python train.py --model="audio captioner" --decoder_cross_attention_every=2 --warmup_steps=50
Rows from block 8 of the audio encoder of a small audio captioner, named by matrix and row number. Rows with one number belong to one neuron. Each number is 200 + 20 x the weight over its row's rms, rounded and kept within 0 to 999. All counts start at 0.
After each neuron's rows are labels from the 100 clips, of 14976, where the neuron reaches its highest value: "responds to" is what is common among them. Only what is clearly more common there than usual is listed. The data: single notes of musical instruments (NSynth). In brackets: how many of the 100.
# fc1: MLP up (encoder.blocks.8.mlp.fc1.weight, 640x160), inputs 0-79
# fc2: MLP down (encoder.blocks.8.mlp.fc2.weight, 160x640, transposed), outputs 0-79

fc1.253,197,195,176,208,190,233,217,182,180,242,191,205,164,212,211,186,178,202,220,173,208,224,205,223,232,173,179,208,171,196,176,187,201,208,189,206,169,206,197,236,230,206,210,193,214,202,210,213,230,178,185,216,192,161,231,197,192,172,166,211,220,234,200,191,194,220,214,226,220,199,174,196,209,223,193,213,214,173,207,170
fc2.253,214,193,172,218,190,215,194,143,209,214,198,211,225,176,197,194,223,213,197,209,220,196,211,209,209,179,173,215,199,205,242,207,239,214,202,177,175,180,180,190,198,179,179,216,199,183,196,200,186,154,176,161,202,188,216,254,205,224,183,172,220,227,223,201,180,224,190,170,216,217,193,204,209,169,212,230,220,183,189,161
responds to: octave 1 (61); pitch class F# (44); octave 2 (32); note: F#2 (25)

fc1.352,220,197,183,225,227,187,186,189,211,217,204,210,194,210,184,226,184,206,221,198,224,199,215,237,204,201,169,179,206,194,220,180,193,176,171,199,206,222,195,249,190,201,188,164,201,193,228,214,216,183,225,221,192,208,216,199,224,160,187,209,191,207,201,203,173,231,173,192,214,231,195,203,249,186,169,206,195,177,209,212
fc2.352,196,202,216,180,210,253,199,230,176,222,168,225,224,180,197,174,226,206,159,182,235,208,205,191,213,185,229,186,218,184,183,214,190,208,178,192,219,169,186,211,185,186,221,202,215,198,212,209,195,212,187,222,196,219,199,166,185,197,193,203,200,166,197,248,217,180,245,207,172,190,192,199,201,179,184,217,179,204,220,246
responds to: octave 2 (66); pitch class G (47); note: G2 (44); pitch class: C (32)

fc1.164,213,188,200,221,242,210,228,163,187,190,189,207,195,224,221,224,210,209,193,205,184,201,160,178,186,177,221,214,206,190,179,159,213,215,201,183,232,225,166,184,192,231,205,209,207,274,180,246,211,174,234,208,199,201,220,200,219,236,220,225,222,207,180,210,180,171,174,172,212,192,212,214,211,200,194,201,191,204,206,211
fc2.164,218,197,188,197,204,208,198,215,246,223,225,192,222,203,179,219,165,194,208,186,184,210,171,233,211,211,192,207,223,235,236,207,203,181,211,203,188,190,214,180,200,196,207,214,210,192,187,211,175,195,202,210,180,177,165,206,209,208,240,202,210,237,222,190,237,191,202,196,194,264,219,214,204,224,195,187,177,176,220,232
responds to: pitch class F# (81); octave 4 (81); note: F#4 (75)

fc1.423,194,185,198,207,287,229,200,218,204,192,199,217,216,196,179,195,171,196,201,179,198,224,195,209,164,157,180,186,188,185,207,220,228,214,227,208,195,206,169,189,165,202,195,159,189,239,201,213,200,165,206,229,212,203,176,166,217,193,188,175,213,202,196,216,168,174,194,198,189,209,194,214,183,237,209,202,208,171,180,243
fc2.423,225,156,221,227,164,210,188,174,163,200,192,185,198,194,224,202,212,229,186,177,202,161,181,180,177,214,209,173,189,194,185,184,215,224,216,212,197,202,168,210,230,180,178,193,198,182,199,151,252,206,212,163,221,228,180,207,184,184,157,180,220,195,216,223,162,188,186,237,232,188,195,184,184,180,208,213,196,193,204,182
responds to: octave 4 (47); pitch class G# (44); note: G#4 (40); instrument family: string (28)

fc1.195,214,197,210,227,188,210,205,202,170,240,194,224,162,228,211,182,193,215,187,193,215,220,185,229,235,175,181,203,167,197,165,186,210,187,194,221,183,239,184,219,230,204,196,214,225,217,196,200,228,182,200,206,214,150,224,206,190,165,179,199,216,215,209,189,185,222,215,227,198,178,162,207,206,200,164,208,226,202,216,187
fc2.195,220,196,190,205,179,210,193,158,192,233,211,212,210,184,206,192,235,212,198,203,212,200,213,206,214,171,191,217,208,205,220,202,240,211,176,192,153,171,188,185,204,162,178,221,211,179,212,205,170,164,194,159,232,183,223,241,223,222,167,191,204,226,228,208,176,209,208,176,218,208,191,202,212,171,202,244,213,169,195,167
responds to: octave 1 (73); pitch class F (31)

fc1.505,199,194,207,151,188,226,233,208,214,192,190,198,179,232,201,211,208,251,199,208,247,221,169,202,154,212,195,195,203,181,217,204,205,165,156,207,184,192,194,181,212,196,221,178,179,188,199,188,201,207,180,203,225,204,210,197,192,185,176,170,238,230,157,189,201,195,168,221,213,198,195,195,207,198,170,192,242,202,192,225
fc2.505,246,217,206,214,175,197,202,184,197,227,220,188,224,195,186,172,232,211,204,199,185,172,174,219,193,208,193,208,229,233,211,195,220,170,208,229,145,186,194,192,218,170,162,214,206,214,206,198,170,206,183,170,216,200,193,199,200,192,207,196,200,239,214,228,188,196,177,186,212,235,212,188,200,211,191,215,172,179,215,190
responds to: octave 7 (59); pitch class D# (47); note: D#7 (45)

fc1.277,184,194,214,202,205,219,212,163,167,183,187,187,197,201,198,186,197,185,225,173,240,215,207,198,212,190,174,198,194,174,209,203,215,193,188,235,218,180,186,206,219,175,163,226,179,210,224,201,260,211,160,214,223,151,193,192,197,179,225,241,236,182,187,176,170,206,217,198,191,216,192,209,212,188,186,206,212,185,182,229
fc2.277,209,219,180,249,216,170,190,207,206,222,227,179,235,207,210,169,210,209,186,217,168,196,131,199,201,210,176,176,210,199,232,195,210,153,240,197,178,215,196,187,198,209,217,176,186,251,203,167,219,187,191,191,174,206,197,201,185,191,195,199,190,222,195,186,193,202,180,210,212,213,185,212,201,213,214,207,219,217,196,173
responds to: octave 2 (75); pitch class F# (74); note: F#2 (59)

fc1.153,190,174,171,214,194,238,202,176,193,216,215,227,208,231,230,201,210,192,210,179,232,222,179,234,203,158,182,218,177,187,206,197,214,208,209,199,210,185,145,213,213,194,198,233,203,222,204,226,228,175,222,240,218,173,200,212,176,192,207,244,201,230,181,199,177,216,219,170,227,200,187,207,216,152,191,212,226,199,227,201
fc2.153,248,206,174,229,178,214,189,146,193,208,192,200,215,190,200,193,192,239,169,207,219,170,180,187,174,204,182,192,193,205,235,191,229,202,241,190,213,214,192,202,216,185,184,227,172,197,192,187,231,168,181,153,204,198,191,227,194,193,186,158,218,216,202,183,187,210,160,200,220,183,230,203,182,187,207,216,220,199,181,166
responds to: octave 1 (53); pitch class F# (32); pitch class F (29)

fc1.293,203,186,195,199,225,223,213,182,201,209,163,208,172,245,220,226,199,207,211,173,200,228,166,168,211,201,188,199,194,202,231,198,216,196,204,193,206,210,170,207,215,206,230,213,196,197,195,208,214,191,203,204,192,188,178,178,198,185,198,205,204,198,191,179,183,232,181,167,228,171,209,211,202,222,171,229,210,202,202,196
fc2.293,190,205,211,227,223,193,214,211,199,192,215,169,194,230,209,196,249,226,208,217,186,192,173,163,163,209,221,210,198,208,154,188,181,188,182,219,170,232,184,231,212,212,182,166,190,199,218,195,238,209,161,198,234,226,175,178,178,178,176,158,207,177,204,169,179,216,192,218,215,184,201,199,201,212,183,217,202,217,226,169
responds to: octave 4 (95); pitch class A (84); note: A4 (82)

fc1.437,186,168,193,221,246,202,225,182,224,173,178,189,190,246,181,206,229,197,196,227,250,203,160,226,183,166,210,210,143,215,194,195,216,193,200,205,211,198,206,209,233,210,193,208,200,215,189,217,224,209,194,222,225,160,195,199,194,197,224,198,197,205,178,210,169,203,242,202,219,190,208,214,224,238,172,193,202,188,222,210
fc2.437,240,195,201,226,197,203,174,148,169,216,218,162,221,186,218,219,234,205,187,196,182,165,175,206,184,220,196,194,236,221,231,205,213,219,242,210,200,187,187,188,235,177,216,170,187,212,200,191,214,221,188,199,212,188,182,211,215,180,201,201,216,208,184,216,168,202,183,203,210,211,207,186,171,193,206,181,221,204,180,191
responds to: pitch class F# (43); octave 6 (36); note: F#2 (31); note: B6 (29)

fc1.6,177,175,209,226,242,206,227,202,217,199,185,170,190,213,186,189,202,215,191,201,236,211,164,223,214,185,220,207,207,193,199,185,211,183,212,214,209,213,231,233,208,181,218,215,207,213,210,243,216,208,214,202,171,214,192,204,204,224,230,182,219,179,189,226,187,194,196,222,202,196,166,216,209,191,202,188,209,190,181,222
fc2.6,224,217,204,200,203,214,171,199,202,197,210,202,214,206,192,202,180,221,164,182,205,193,200,176,189,194,237,173,218,205,209,167,189,196,225,245,224,211,192,194,231,217,222,173,166,167,228,175,228,205,200,217,172,219,221,193,209,176,227,184,207,222,198,198,184,203,199,218,149,221,187,178,193,191,182,201,205,196,189,234
responds to: octave 1 (31)

fc1.158,187,182,207,187,215,233,187,192,197,170,167,187,174,202,180,180,227,209,176,225,150,215,173,204,209,178,180,180,187,187,214,233,222,192,190,196,210,245,231,212,234,218,194,179,182,200,215,216,219,222,194,175,190,191,193,215,226,173,190,195,221,175,205,211,175,202,195,216,213,229,245,227,188,212,191,200,248,192,238,228
fc2.158,200,182,221,186,196,187,185,205,182,205,204,189,175,162,235,207,210,203,208,168,215,175,169,201,169,179,182,220,200,216,171,191,183,204,244,194,235,235,163,232,201,176,209,183,227,232,202,192,233,192,208,207,216,201,180,149,176,203,178,199,183,189,185,230,186,198,193,215,245,209,213,189,161,170,204,204,179,230,216,234
responds to: octave 4 (57); pitch class F# (55); note: F#4 (48); pitch class: E (29)

fc1.418,187,190,171,197,222,225,195,155,176,213,176,198,187,195,213,207,248,178,192,149,216,203,184,216,222,184,158,203,182,170,189,196,193,210,225,157,215,191,206,196,215,180,205,219,185,246,202,191,220,218,198,229,235,173,236,188,184,174,188,185,202,204,212,174,187,229,219,210,189,224,180,198,198,231,187,210,213,174,175,195
fc2.418,188,188,189,218,173,224,210,182,222,209,166,222,218,198,205,207,207,193,196,198,212,197,233,202,237,201,159,202,182,177,204,219,223,211,168,187,187,181,194,193,209,203,142,231,201,167,165,228,197,190,224,203,205,199,195,242,231,244,179,199,222,205,219,202,211,166,214,192,208,193,220,227,212,202,194,207,210,200,205,173
responds to: octave 2 (37)

fc1.498,192,190,182,199,194,266,227,192,183,193,187,209,183,235,217,199,189,203,206,215,199,213,169,208,203,218,200,169,199,189,193,197,194,173,186,208,214,241,184,196,207,229,191,158,196,179,201,180,172,181,189,193,235,207,217,219,168,179,182,197,236,257,157,207,211,200,205,206,188,186,188,208,199,194,205,212,225,188,209,198
fc2.498,217,217,214,197,173,211,177,164,203,225,192,206,209,184,209,194,248,202,201,212,234,173,215,207,197,172,189,191,211,230,222,189,227,204,212,201,196,178,173,186,205,151,159,238,210,183,195,203,191,195,196,186,221,203,181,212,208,210,205,190,223,209,200,233,191,196,175,192,208,210,220,193,177,178,197,196,189,196,175,203
responds to: octave 4 (59); organ (54); pitch class B (42); note: B4 (36)

fc1.219,197,217,173,191,157,238,193,190,194,197,171,216,206,193,198,187,217,225,185,190,193,186,180,152,166,178,202,241,193,177,174,223,207,163,210,194,198,177,216,202,183,181,180,184,199,210,195,190,191,168,195,189,194,151,210,225,199,216,246,186,221,232,180,177,192,197,219,194,207,167,227,223,158,175,181,226,208,193,189,185
fc2.219,173,185,173,208,232,189,234,206,189,190,200,169,153,224,198,200,205,187,194,197,209,189,175,208,204,212,186,210,169,202,189,217,160,210,188,201,181,209,194,216,191,192,209,162,207,212,178,200,225,219,202,230,218,225,172,158,186,211,162,209,225,145,196,206,209,220,178,261,208,188,199,213,222,206,223,205,195,206,207,182
responds to: pitch class F (90); octave 3 (86); note: F3 (79)

fc1.137,205,199,197,218,224,204,169,179,204,223,183,193,186,215,183,202,231,217,196,198,180,173,149,218,193,192,174,224,193,146,227,185,224,189,189,166,212,187,220,216,213,186,183,173,180,217,223,174,217,182,196,219,188,195,182,199,213,212,199,244,208,217,167,202,193,193,177,187,257,206,218,211,214,195,168,223,211,192,216,215
fc2.137,215,193,230,209,200,182,204,197,198,179,190,155,209,185,225,225,221,186,214,193,213,178,153,203,159,208,168,213,224,197,201,199,204,204,250,207,236,226,176,215,197,174,195,188,210,236,187,191,196,212,199,168,202,191,175,174,179,191,189,191,214,181,170,235,207,208,166,198,243,202,224,193,158,193,187,199,199,226,199,223
responds to: pitch class A# (57); note: A#3 (31)

fc1.191,166,208,193,209,185,221,191,187,210,200,163,196,188,191,167,199,262,210,235,193,205,196,182,186,172,173,194,253,220,185,183,213,215,184,199,212,204,208,200,183,206,178,213,191,172,226,196,198,196,218,200,212,210,186,216,231,189,199,243,183,192,218,166,180,199,212,205,194,193,146,217,208,160,204,143,233,202,190,186,205
fc2.191,162,176,202,203,228,202,237,222,180,212,176,188,172,226,196,180,184,196,175,194,200,189,200,205,220,205,211,194,159,177,180,212,168,194,174,204,207,202,184,208,185,217,205,181,212,222,183,191,224,224,224,218,208,257,180,150,177,214,161,214,215,141,206,218,216,199,210,245,206,187,181,203,213,207,232,218,184,196,224,199
responds to: pitch class F (74); octave 3 (53); note: F3 (51); octave 4 (46)

fc1.373,192,155,162,192,204,234,200,204,210,187,200,179,213,214,213,209,205,190,220,191,188,204,215,185,194,193,191,207,186,206,230,197,212,169,194,227,196,164,167,146,221,207,233,221,202,251,183,178,212,187,175,194,235,201,214,189,250,218,229,197,221,191,204,213,203,204,197,181,192,239,216,171,212,184,166,220,226,168,208,229
fc2.373,166,174,171,186,240,198,169,203,194,216,187,188,198,204,201,193,207,237,160,210,192,179,201,188,233,191,184,192,175,176,218,215,170,180,180,175,220,213,180,220,182,245,214,176,217,223,191,196,216,185,196,189,183,220,183,188,191,240,166,181,207,169,202,198,234,214,208,199,206,192,169,205,185,189,219,207,212,205,229,205
responds to: octave 7 (53); pitch class C (53); note: C7 (47)

fc1.516,184,189,211,183,216,222,204,195,174,191,186,213,179,189,223,179,225,218,176,177,185,197,164,190,136,189,211,223,217,198,189,218,199,188,214,171,221,180,164,166,195,234,191,192,173,215,196,244,192,176,199,202,227,208,194,196,212,190,194,199,223,220,176,211,195,187,199,204,199,191,189,224,180,227,165,228,220,192,177,238
fc2.516,200,196,222,216,178,197,232,185,207,184,186,215,203,182,190,211,179,168,198,206,251,191,186,219,152,215,198,220,189,208,198,198,226,242,241,180,218,195,200,208,186,170,202,191,185,176,180,201,216,199,183,207,223,211,166,191,189,188,211,169,209,154,204,204,182,249,189,212,227,189,242,199,202,185,191,205,200,207,165,205
responds to: pitch class F (58); octave 4 (44); note: F4 (39)

fc1.268,189,183,201,205,224,228,175,165,185,209,181,207,184,179,165,189,200,232,223,175,219,195,187,231,190,212,226,242,180,211,231,179,183,196,208,156,215,167,193,233,206,189,196,210,195,235,183,204,171,197,225,179,188,189,191,206,208,204,222,182,217,156,214,185,192,185,209,170,207,223,179,204,186,186,189,191,215,213,146,200
fc2.268,176,210,171,199,221,221,197,190,222,186,206,230,208,219,181,207,202,197,188,205,218,193,217,191,226,205,194,193,187,223,201,193,179,193,212,203,236,195,202,220,184,204,216,198,203,177,182,209,222,187,214,225,204,211,170,214,230,192,217,178,213,207,222,173,210,208,208,195,155,207,212,225,210,204,233,196,191,196,173,218
responds to: octave 4 (74); pitch class A (50); note: A4 (47); pitch class: A# (29)

fc1.403,182,182,193,226,224,245,197,217,158,199,186,196,203,194,208,171,206,223,236,180,229,228,191,190,228,181,199,211,189,186,218,174,235,189,199,209,209,219,154,235,214,223,188,174,176,194,236,219,221,183,206,232,202,184,200,173,225,208,204,223,176,203,185,159,208,205,178,188,227,192,197,211,200,204,182,202,186,202,215,202
fc2.403,193,214,210,217,188,180,207,242,194,173,239,186,184,215,207,238,194,176,222,208,186,219,148,196,194,230,191,190,203,174,171,207,193,189,194,221,160,213,224,212,179,203,192,177,206,217,190,198,203,222,244,192,215,191,160,193,196,205,200,222,196,197,221,202,199,176,190,195,215,188,234,236,211,243,198,184,174,213,221,193
responds to: pitch class F# (77); octave 2 (58); note: F#2 (53)

fc1.3,192,174,196,218,237,240,209,158,182,196,154,191,181,235,206,182,185,199,210,207,234,250,173,222,194,181,214,203,202,194,216,195,238,204,230,211,220,203,198,166,210,230,213,192,217,210,208,200,214,180,204,221,187,156,213,213,217,190,186,225,221,192,201,195,167,213,161,235,197,206,204,199,206,222,208,218,239,211,181,216
fc2.3,208,193,196,190,206,223,191,196,173,250,159,212,239,224,195,156,190,254,141,174,192,161,213,171,215,195,225,163,165,184,212,184,191,204,183,221,210,185,178,180,222,219,195,189,203,193,210,201,229,211,197,193,184,241,205,202,217,191,168,187,211,192,203,197,211,194,197,230,184,178,180,197,204,183,212,206,205,188,207,207
responds to: octave 1 (51)

fc1.289,221,198,192,194,226,193,154,219,194,193,166,200,215,192,211,171,173,211,210,189,204,202,206,188,198,195,189,206,207,192,217,173,182,179,210,194,191,200,194,158,180,166,223,215,206,243,193,208,193,192,200,214,192,199,199,201,226,224,207,192,190,202,213,188,163,196,162,179,189,201,186,205,202,188,168,216,199,225,180,208
fc2.289,200,192,217,171,197,167,170,181,180,218,211,200,191,222,171,170,173,226,212,208,198,187,197,206,189,192,212,190,207,240,205,173,217,192,230,244,213,227,219,181,225,218,207,224,197,176,209,219,190,223,189,182,196,200,188,201,210,193,218,172,175,241,224,194,180,214,181,182,171,202,204,186,205,207,218,172,183,165,200,251
responds to: octave 7 (38); pitch class D# (35); note: D#7 (35); instrument family: mallet (30)

fc1.601,184,203,206,200,229,211,205,170,195,183,175,197,228,189,188,183,210,215,198,198,221,209,164,218,207,196,170,181,223,205,192,192,223,170,182,196,229,203,155,188,208,199,227,192,194,198,198,189,239,180,226,228,154,198,210,225,192,202,200,203,205,214,176,223,165,226,207,195,215,199,191,219,217,178,182,185,199,213,156,231
fc2.601,196,222,202,208,210,211,218,201,229,194,176,236,218,178,183,195,192,185,201,203,235,227,195,214,190,181,210,184,208,204,192,215,220,181,212,155,206,182,214,227,166,170,214,230,216,196,192,220,198,207,177,191,184,186,164,167,199,206,224,202,199,190,211,230,213,207,231,207,190,206,225,215,205,180,178,220,163,226,213,221
responds to: octave 2 (57); bass (49); pitch class C (38); note: C2 (27)

fc1.383,185,186,181,196,179,201,180,193,184,199,190,177,173,215,211,218,212,205,246,223,181,216,192,163,239,190,202,218,188,217,190,202,222,198,194,167,208,201,189,196,242,204,187,177,185,213,187,206,211,229,189,204,196,172,194,229,215,215,198,185,176,209,242,180,166,235,206,225,227,185,207,207,179,192,174,225,167,198,223,242
fc2.383,209,193,242,194,183,162,178,218,173,163,228,184,168,227,219,229,218,163,235,243,230,217,186,180,158,212,219,180,201,218,192,178,189,238,205,227,203,209,226,201,186,166,206,203,212,179,207,198,205,206,220,194,212,207,166,175,166,190,224,197,203,160,183,229,188,218,161,195,180,192,237,212,209,223,189,179,164,205,185,202
responds to: pitch class F# (78); octave 4 (70); note: F#4 (65)

fc1.407,218,185,202,187,232,204,183,178,205,201,182,182,221,231,189,207,170,242,212,183,201,215,179,217,195,208,197,198,216,193,160,202,184,180,220,206,226,208,192,203,220,218,199,181,224,191,197,212,212,180,217,164,230,187,203,201,234,180,201,162,207,200,171,193,150,234,179,209,210,244,193,187,211,181,206,209,207,180,158,233
fc2.407,229,185,193,171,206,216,198,160,180,169,152,214,180,194,173,213,171,190,219,165,224,193,229,189,183,185,229,204,206,240,173,198,210,235,209,196,204,195,196,222,223,194,212,210,199,180,211,205,213,211,192,219,190,219,190,178,187,167,230,181,237,206,204,197,182,187,200,228,213,209,206,186,185,198,179,206,179,205,230,211
responds to: octave 2 (87); pitch class D (37); pitch class: D# (36); note: D#2 (35)

fc1.170,195,191,201,194,242,244,243,194,215,228,167,188,175,212,181,191,158,187,211,178,240,210,181,195,232,205,177,182,181,166,153,208,221,199,207,218,195,207,195,210,223,222,194,224,213,212,214,205,222,217,194,174,199,224,191,226,211,225,186,212,241,181,215,239,165,204,205,214,177,207,200,204,240,193,176,198,217,174,166,191
fc2.170,164,198,237,187,194,197,193,208,183,207,181,196,198,194,224,210,174,229,183,189,197,195,188,195,199,191,232,153,213,194,158,194,170,193,221,228,253,211,172,224,205,205,217,184,198,194,208,208,199,227,226,216,187,225,210,146,194,205,217,193,182,213,197,232,193,178,237,213,203,196,194,186,174,192,196,199,207,207,209,249
responds to: octave 4 (71); pitch class B (70); note: B4 (69)

fc1.323,190,200,184,180,189,219,243,204,185,203,188,229,161,248,186,197,178,174,199,209,193,240,198,211,242,184,204,220,187,174,223,190,218,193,181,221,186,209,162,192,219,190,220,216,200,185,239,217,213,201,162,198,187,200,196,197,223,160,179,208,181,202,173,208,213,192,186,187,222,217,202,225,224,216,198,245,203,206,184,178
fc2.323,194,184,173,234,188,219,214,151,216,195,183,214,215,198,208,207,185,208,207,184,221,192,202,209,199,204,170,220,183,208,227,223,225,213,216,166,189,188,185,209,207,198,182,214,186,195,168,199,194,161,202,171,212,196,189,245,207,205,183,177,224,211,230,185,201,219,199,200,227,207,211,218,212,177,226,235,220,187,174,160
responds to: octave 1 (83); organ (42); pitch class F# (30)

fc1.297,208,190,207,187,193,179,219,192,181,208,186,193,166,214,198,165,195,176,197,210,237,250,196,230,210,187,185,214,215,186,229,220,225,180,209,210,219,192,160,221,212,184,205,214,209,180,217,196,222,184,180,177,237,187,181,211,206,179,187,217,187,204,166,227,249,198,212,197,245,213,236,207,209,197,161,233,213,185,207,184
fc2.297,205,186,164,223,183,198,202,164,215,199,203,203,193,230,190,197,173,222,203,162,192,188,207,195,207,205,186,234,189,224,226,203,211,217,205,190,171,195,218,204,221,216,183,213,180,179,195,205,213,160,194,171,211,196,193,250,204,188,201,167,214,237,233,154,197,221,180,189,211,225,185,203,219,205,228,220,220,160,199,159
responds to: octave 1 (50); octave 2 (48); pitch class F (43); note: F2 (36)

fc1.87,196,176,185,196,196,211,188,197,196,170,186,224,190,222,176,215,207,227,197,238,212,202,153,220,203,177,163,212,211,185,224,204,214,187,212,214,170,221,201,201,222,229,191,154,181,193,228,237,198,194,182,198,192,207,161,215,241,189,200,199,205,178,201,222,175,184,171,190,226,200,209,219,209,211,200,220,271,176,187,227
fc2.87,204,195,196,204,193,204,192,184,234,219,192,195,206,188,244,210,172,209,187,198,203,222,170,197,176,164,180,245,211,184,196,203,184,170,214,179,206,216,174,218,187,181,207,195,212,196,195,209,219,168,240,178,214,180,170,192,198,212,203,200,222,191,204,205,218,185,211,224,238,215,207,211,165,181,169,238,201,225,205,189
responds to: pitch class F# (41); octave 2 (35); pitch class E (25)

fc1.350,197,207,185,195,192,247,198,197,158,227,178,199,206,218,240,181,142,218,219,189,196,213,159,180,184,195,194,175,203,176,179,202,200,184,190,200,214,169,180,183,206,192,197,232,177,226,207,207,226,191,210,238,187,174,192,185,206,206,208,203,204,212,221,186,172,222,199,189,214,176,202,221,195,218,201,226,190,193,224,191
fc2.350,236,220,190,215,208,180,183,205,225,216,238,176,220,177,210,204,224,214,178,205,198,218,128,208,196,202,171,201,231,186,214,193,196,138,216,191,200,228,215,201,181,185,204,185,206,205,191,199,215,211,186,194,171,176,186,171,189,215,212,202,214,209,195,222,211,199,192,210,196,220,194,215,185,181,169,208,205,249,223,212
responds to: octave 7 (44); pitch class D (40); note: D7 (39)

fc1.28,216,172,199,226,197,209,236,202,188,200,200,222,219,225,208,189,230,196,212,201,164,205,205,235,196,172,163,193,187,211,223,213,213,212,219,144,207,215,188,212,212,225,224,206,183,197,182,205,187,177,198,225,209,159,214,225,225,172,165,215,173,249,210,171,231,216,203,147,149,186,193,227,206,230,196,210,210,224,188,192
fc2.28,186,170,235,178,188,160,200,230,196,215,242,207,149,181,221,221,219,172,226,209,201,222,167,214,208,203,190,223,200,202,173,212,182,187,173,200,183,183,207,181,198,202,205,196,233,196,193,214,180,196,201,191,219,175,192,182,195,248,185,219,167,191,221,223,209,209,202,195,230,209,213,197,202,199,208,181,183,186,222,231
responds to: octave 7 (78); pitch class G# (29); note: G#7 (29); note: C7 (26)

fc1.330,169,205,175,172,166,210,200,158,216,236,196,202,222,190,194,232,239,215,219,163,175,180,160,167,187,198,213,227,205,198,186,223,215,179,176,194,206,190,197,181,214,203,196,193,175,218,188,189,194,185,230,211,203,141,212,224,164,194,248,179,204,208,191,200,187,214,226,190,199,190,222,196,183,195,161,218,188,176,184,185
fc2.330,184,177,202,163,233,187,211,221,168,179,202,195,154,230,191,184,193,199,211,213,213,199,196,198,213,210,196,194,159,217,174,193,164,205,195,214,210,214,201,232,184,204,222,182,225,209,192,203,221,223,203,208,211,244,164,147,166,201,187,200,199,161,201,222,204,216,172,238,203,179,197,195,207,207,231,174,165,202,214,231
responds to: pitch class F (42); octave 3 (41); note: F3 (32)

fc1.621,158,196,235,181,195,208,206,188,169,188,178,220,228,226,167,195,215,191,201,203,213,199,205,171,196,196,173,199,219,189,227,199,217,188,161,213,203,203,197,176,229,182,177,157,135,198,204,208,206,184,204,212,200,226,159,177,209,188,223,180,198,230,157,194,178,204,196,210,207,203,231,195,215,196,167,215,236,206,190,199
fc2.621,222,186,220,191,184,230,203,202,183,243,201,190,223,186,220,180,221,200,186,157,172,180,203,215,207,207,197,211,202,201,214,217,207,191,196,221,155,148,182,176,215,180,160,207,208,221,185,207,177,214,230,176,246,205,178,197,233,194,185,212,221,199,222,201,216,153,209,197,240,215,222,207,178,212,200,220,173,171,212,194
responds to: pitch class A# (41); note: A#3 (33); pitch class G# (30)

fc1.488,198,203,209,175,171,245,208,206,158,215,182,223,168,193,183,212,183,203,216,201,191,231,181,189,173,211,218,210,167,174,205,225,187,169,214,185,206,198,191,181,207,229,209,206,190,184,212,216,205,194,196,159,182,199,192,231,212,216,206,206,228,218,200,233,213,189,174,213,237,185,249,218,236,200,213,195,209,212,206,174
fc2.488,197,201,203,227,199,199,203,179,197,194,187,173,224,188,182,228,172,196,212,224,207,193,203,231,205,217,182,182,203,200,209,218,196,220,245,204,231,232,198,206,202,211,208,169,176,220,172,177,185,246,205,227,148,200,193,179,199,189,217,224,206,203,184,209,198,195,199,192,186,209,215,194,199,225,216,170,203,215,190,207
responds to: pitch class A# (71); octave 2 (63); note: A#2 (52); organ (35)

fc1.320,204,191,204,200,188,252,218,183,210,211,175,211,168,218,203,177,200,177,208,171,184,222,169,190,251,195,230,205,180,194,213,188,211,184,178,229,207,224,181,162,215,213,207,216,212,232,208,204,201,187,210,204,220,164,184,217,166,208,230,215,223,160,180,182,206,248,190,215,233,217,189,198,192,193,192,225,173,210,197,210
fc2.320,199,167,243,205,200,235,197,214,174,202,174,211,207,199,195,212,192,205,189,177,196,157,237,160,211,206,238,178,176,193,172,207,181,227,202,241,215,190,184,204,212,210,203,190,207,181,201,198,206,238,236,219,222,236,160,163,223,184,217,206,192,162,197,218,213,184,233,234,172,196,208,186,196,211,211,202,175,191,201,221
responds to: octave 7 (37); pitch class F# (33); note: G#7 (33); note: F#6 (32)

fc1.440,208,203,174,191,189,229,184,199,170,186,193,203,223,198,223,197,176,213,220,189,203,217,169,186,224,195,197,193,232,182,182,173,209,211,185,196,215,187,192,174,216,190,219,248,170,215,204,225,209,193,192,247,171,188,189,218,181,208,210,221,246,187,222,189,205,208,217,180,177,179,181,196,189,203,168,222,193,195,203,209
fc2.440,230,183,204,175,196,189,198,190,177,194,201,160,206,221,160,180,184,231,185,197,177,170,200,219,210,201,196,210,233,222,219,180,214,199,204,229,187,233,216,172,227,228,193,197,198,183,198,194,177,252,191,207,186,198,171,196,214,203,213,186,189,236,218,180,205,199,163,196,184,221,204,189,203,218,218,155,176,178,212,222
responds to: pitch class A# (35); pitch class G# (30); note: G#6 (29)

fc1.227,167,172,229,176,229,201,229,161,170,209,219,239,165,212,206,217,188,182,186,181,190,231,203,219,214,199,193,226,170,194,212,156,195,217,201,172,190,213,191,208,238,246,184,169,201,218,178,243,202,214,187,196,204,212,194,214,189,245,207,195,222,184,196,170,172,188,202,181,197,227,224,184,212,204,186,211,204,233,197,200
fc2.227,176,225,181,211,204,220,197,231,219,199,245,208,209,233,226,204,188,211,186,203,182,212,147,184,212,227,211,159,199,201,191,214,173,149,204,261,196,199,213,226,187,215,211,182,196,201,188,226,194,184,225,192,214,183,165,204,213,205,210,179,220,231,230,172,214,205,211,203,180,190,216,238,199,216,205,196,212,178,188,238
responds to: octave 7 (71); pitch class C (32); note: C7 (32)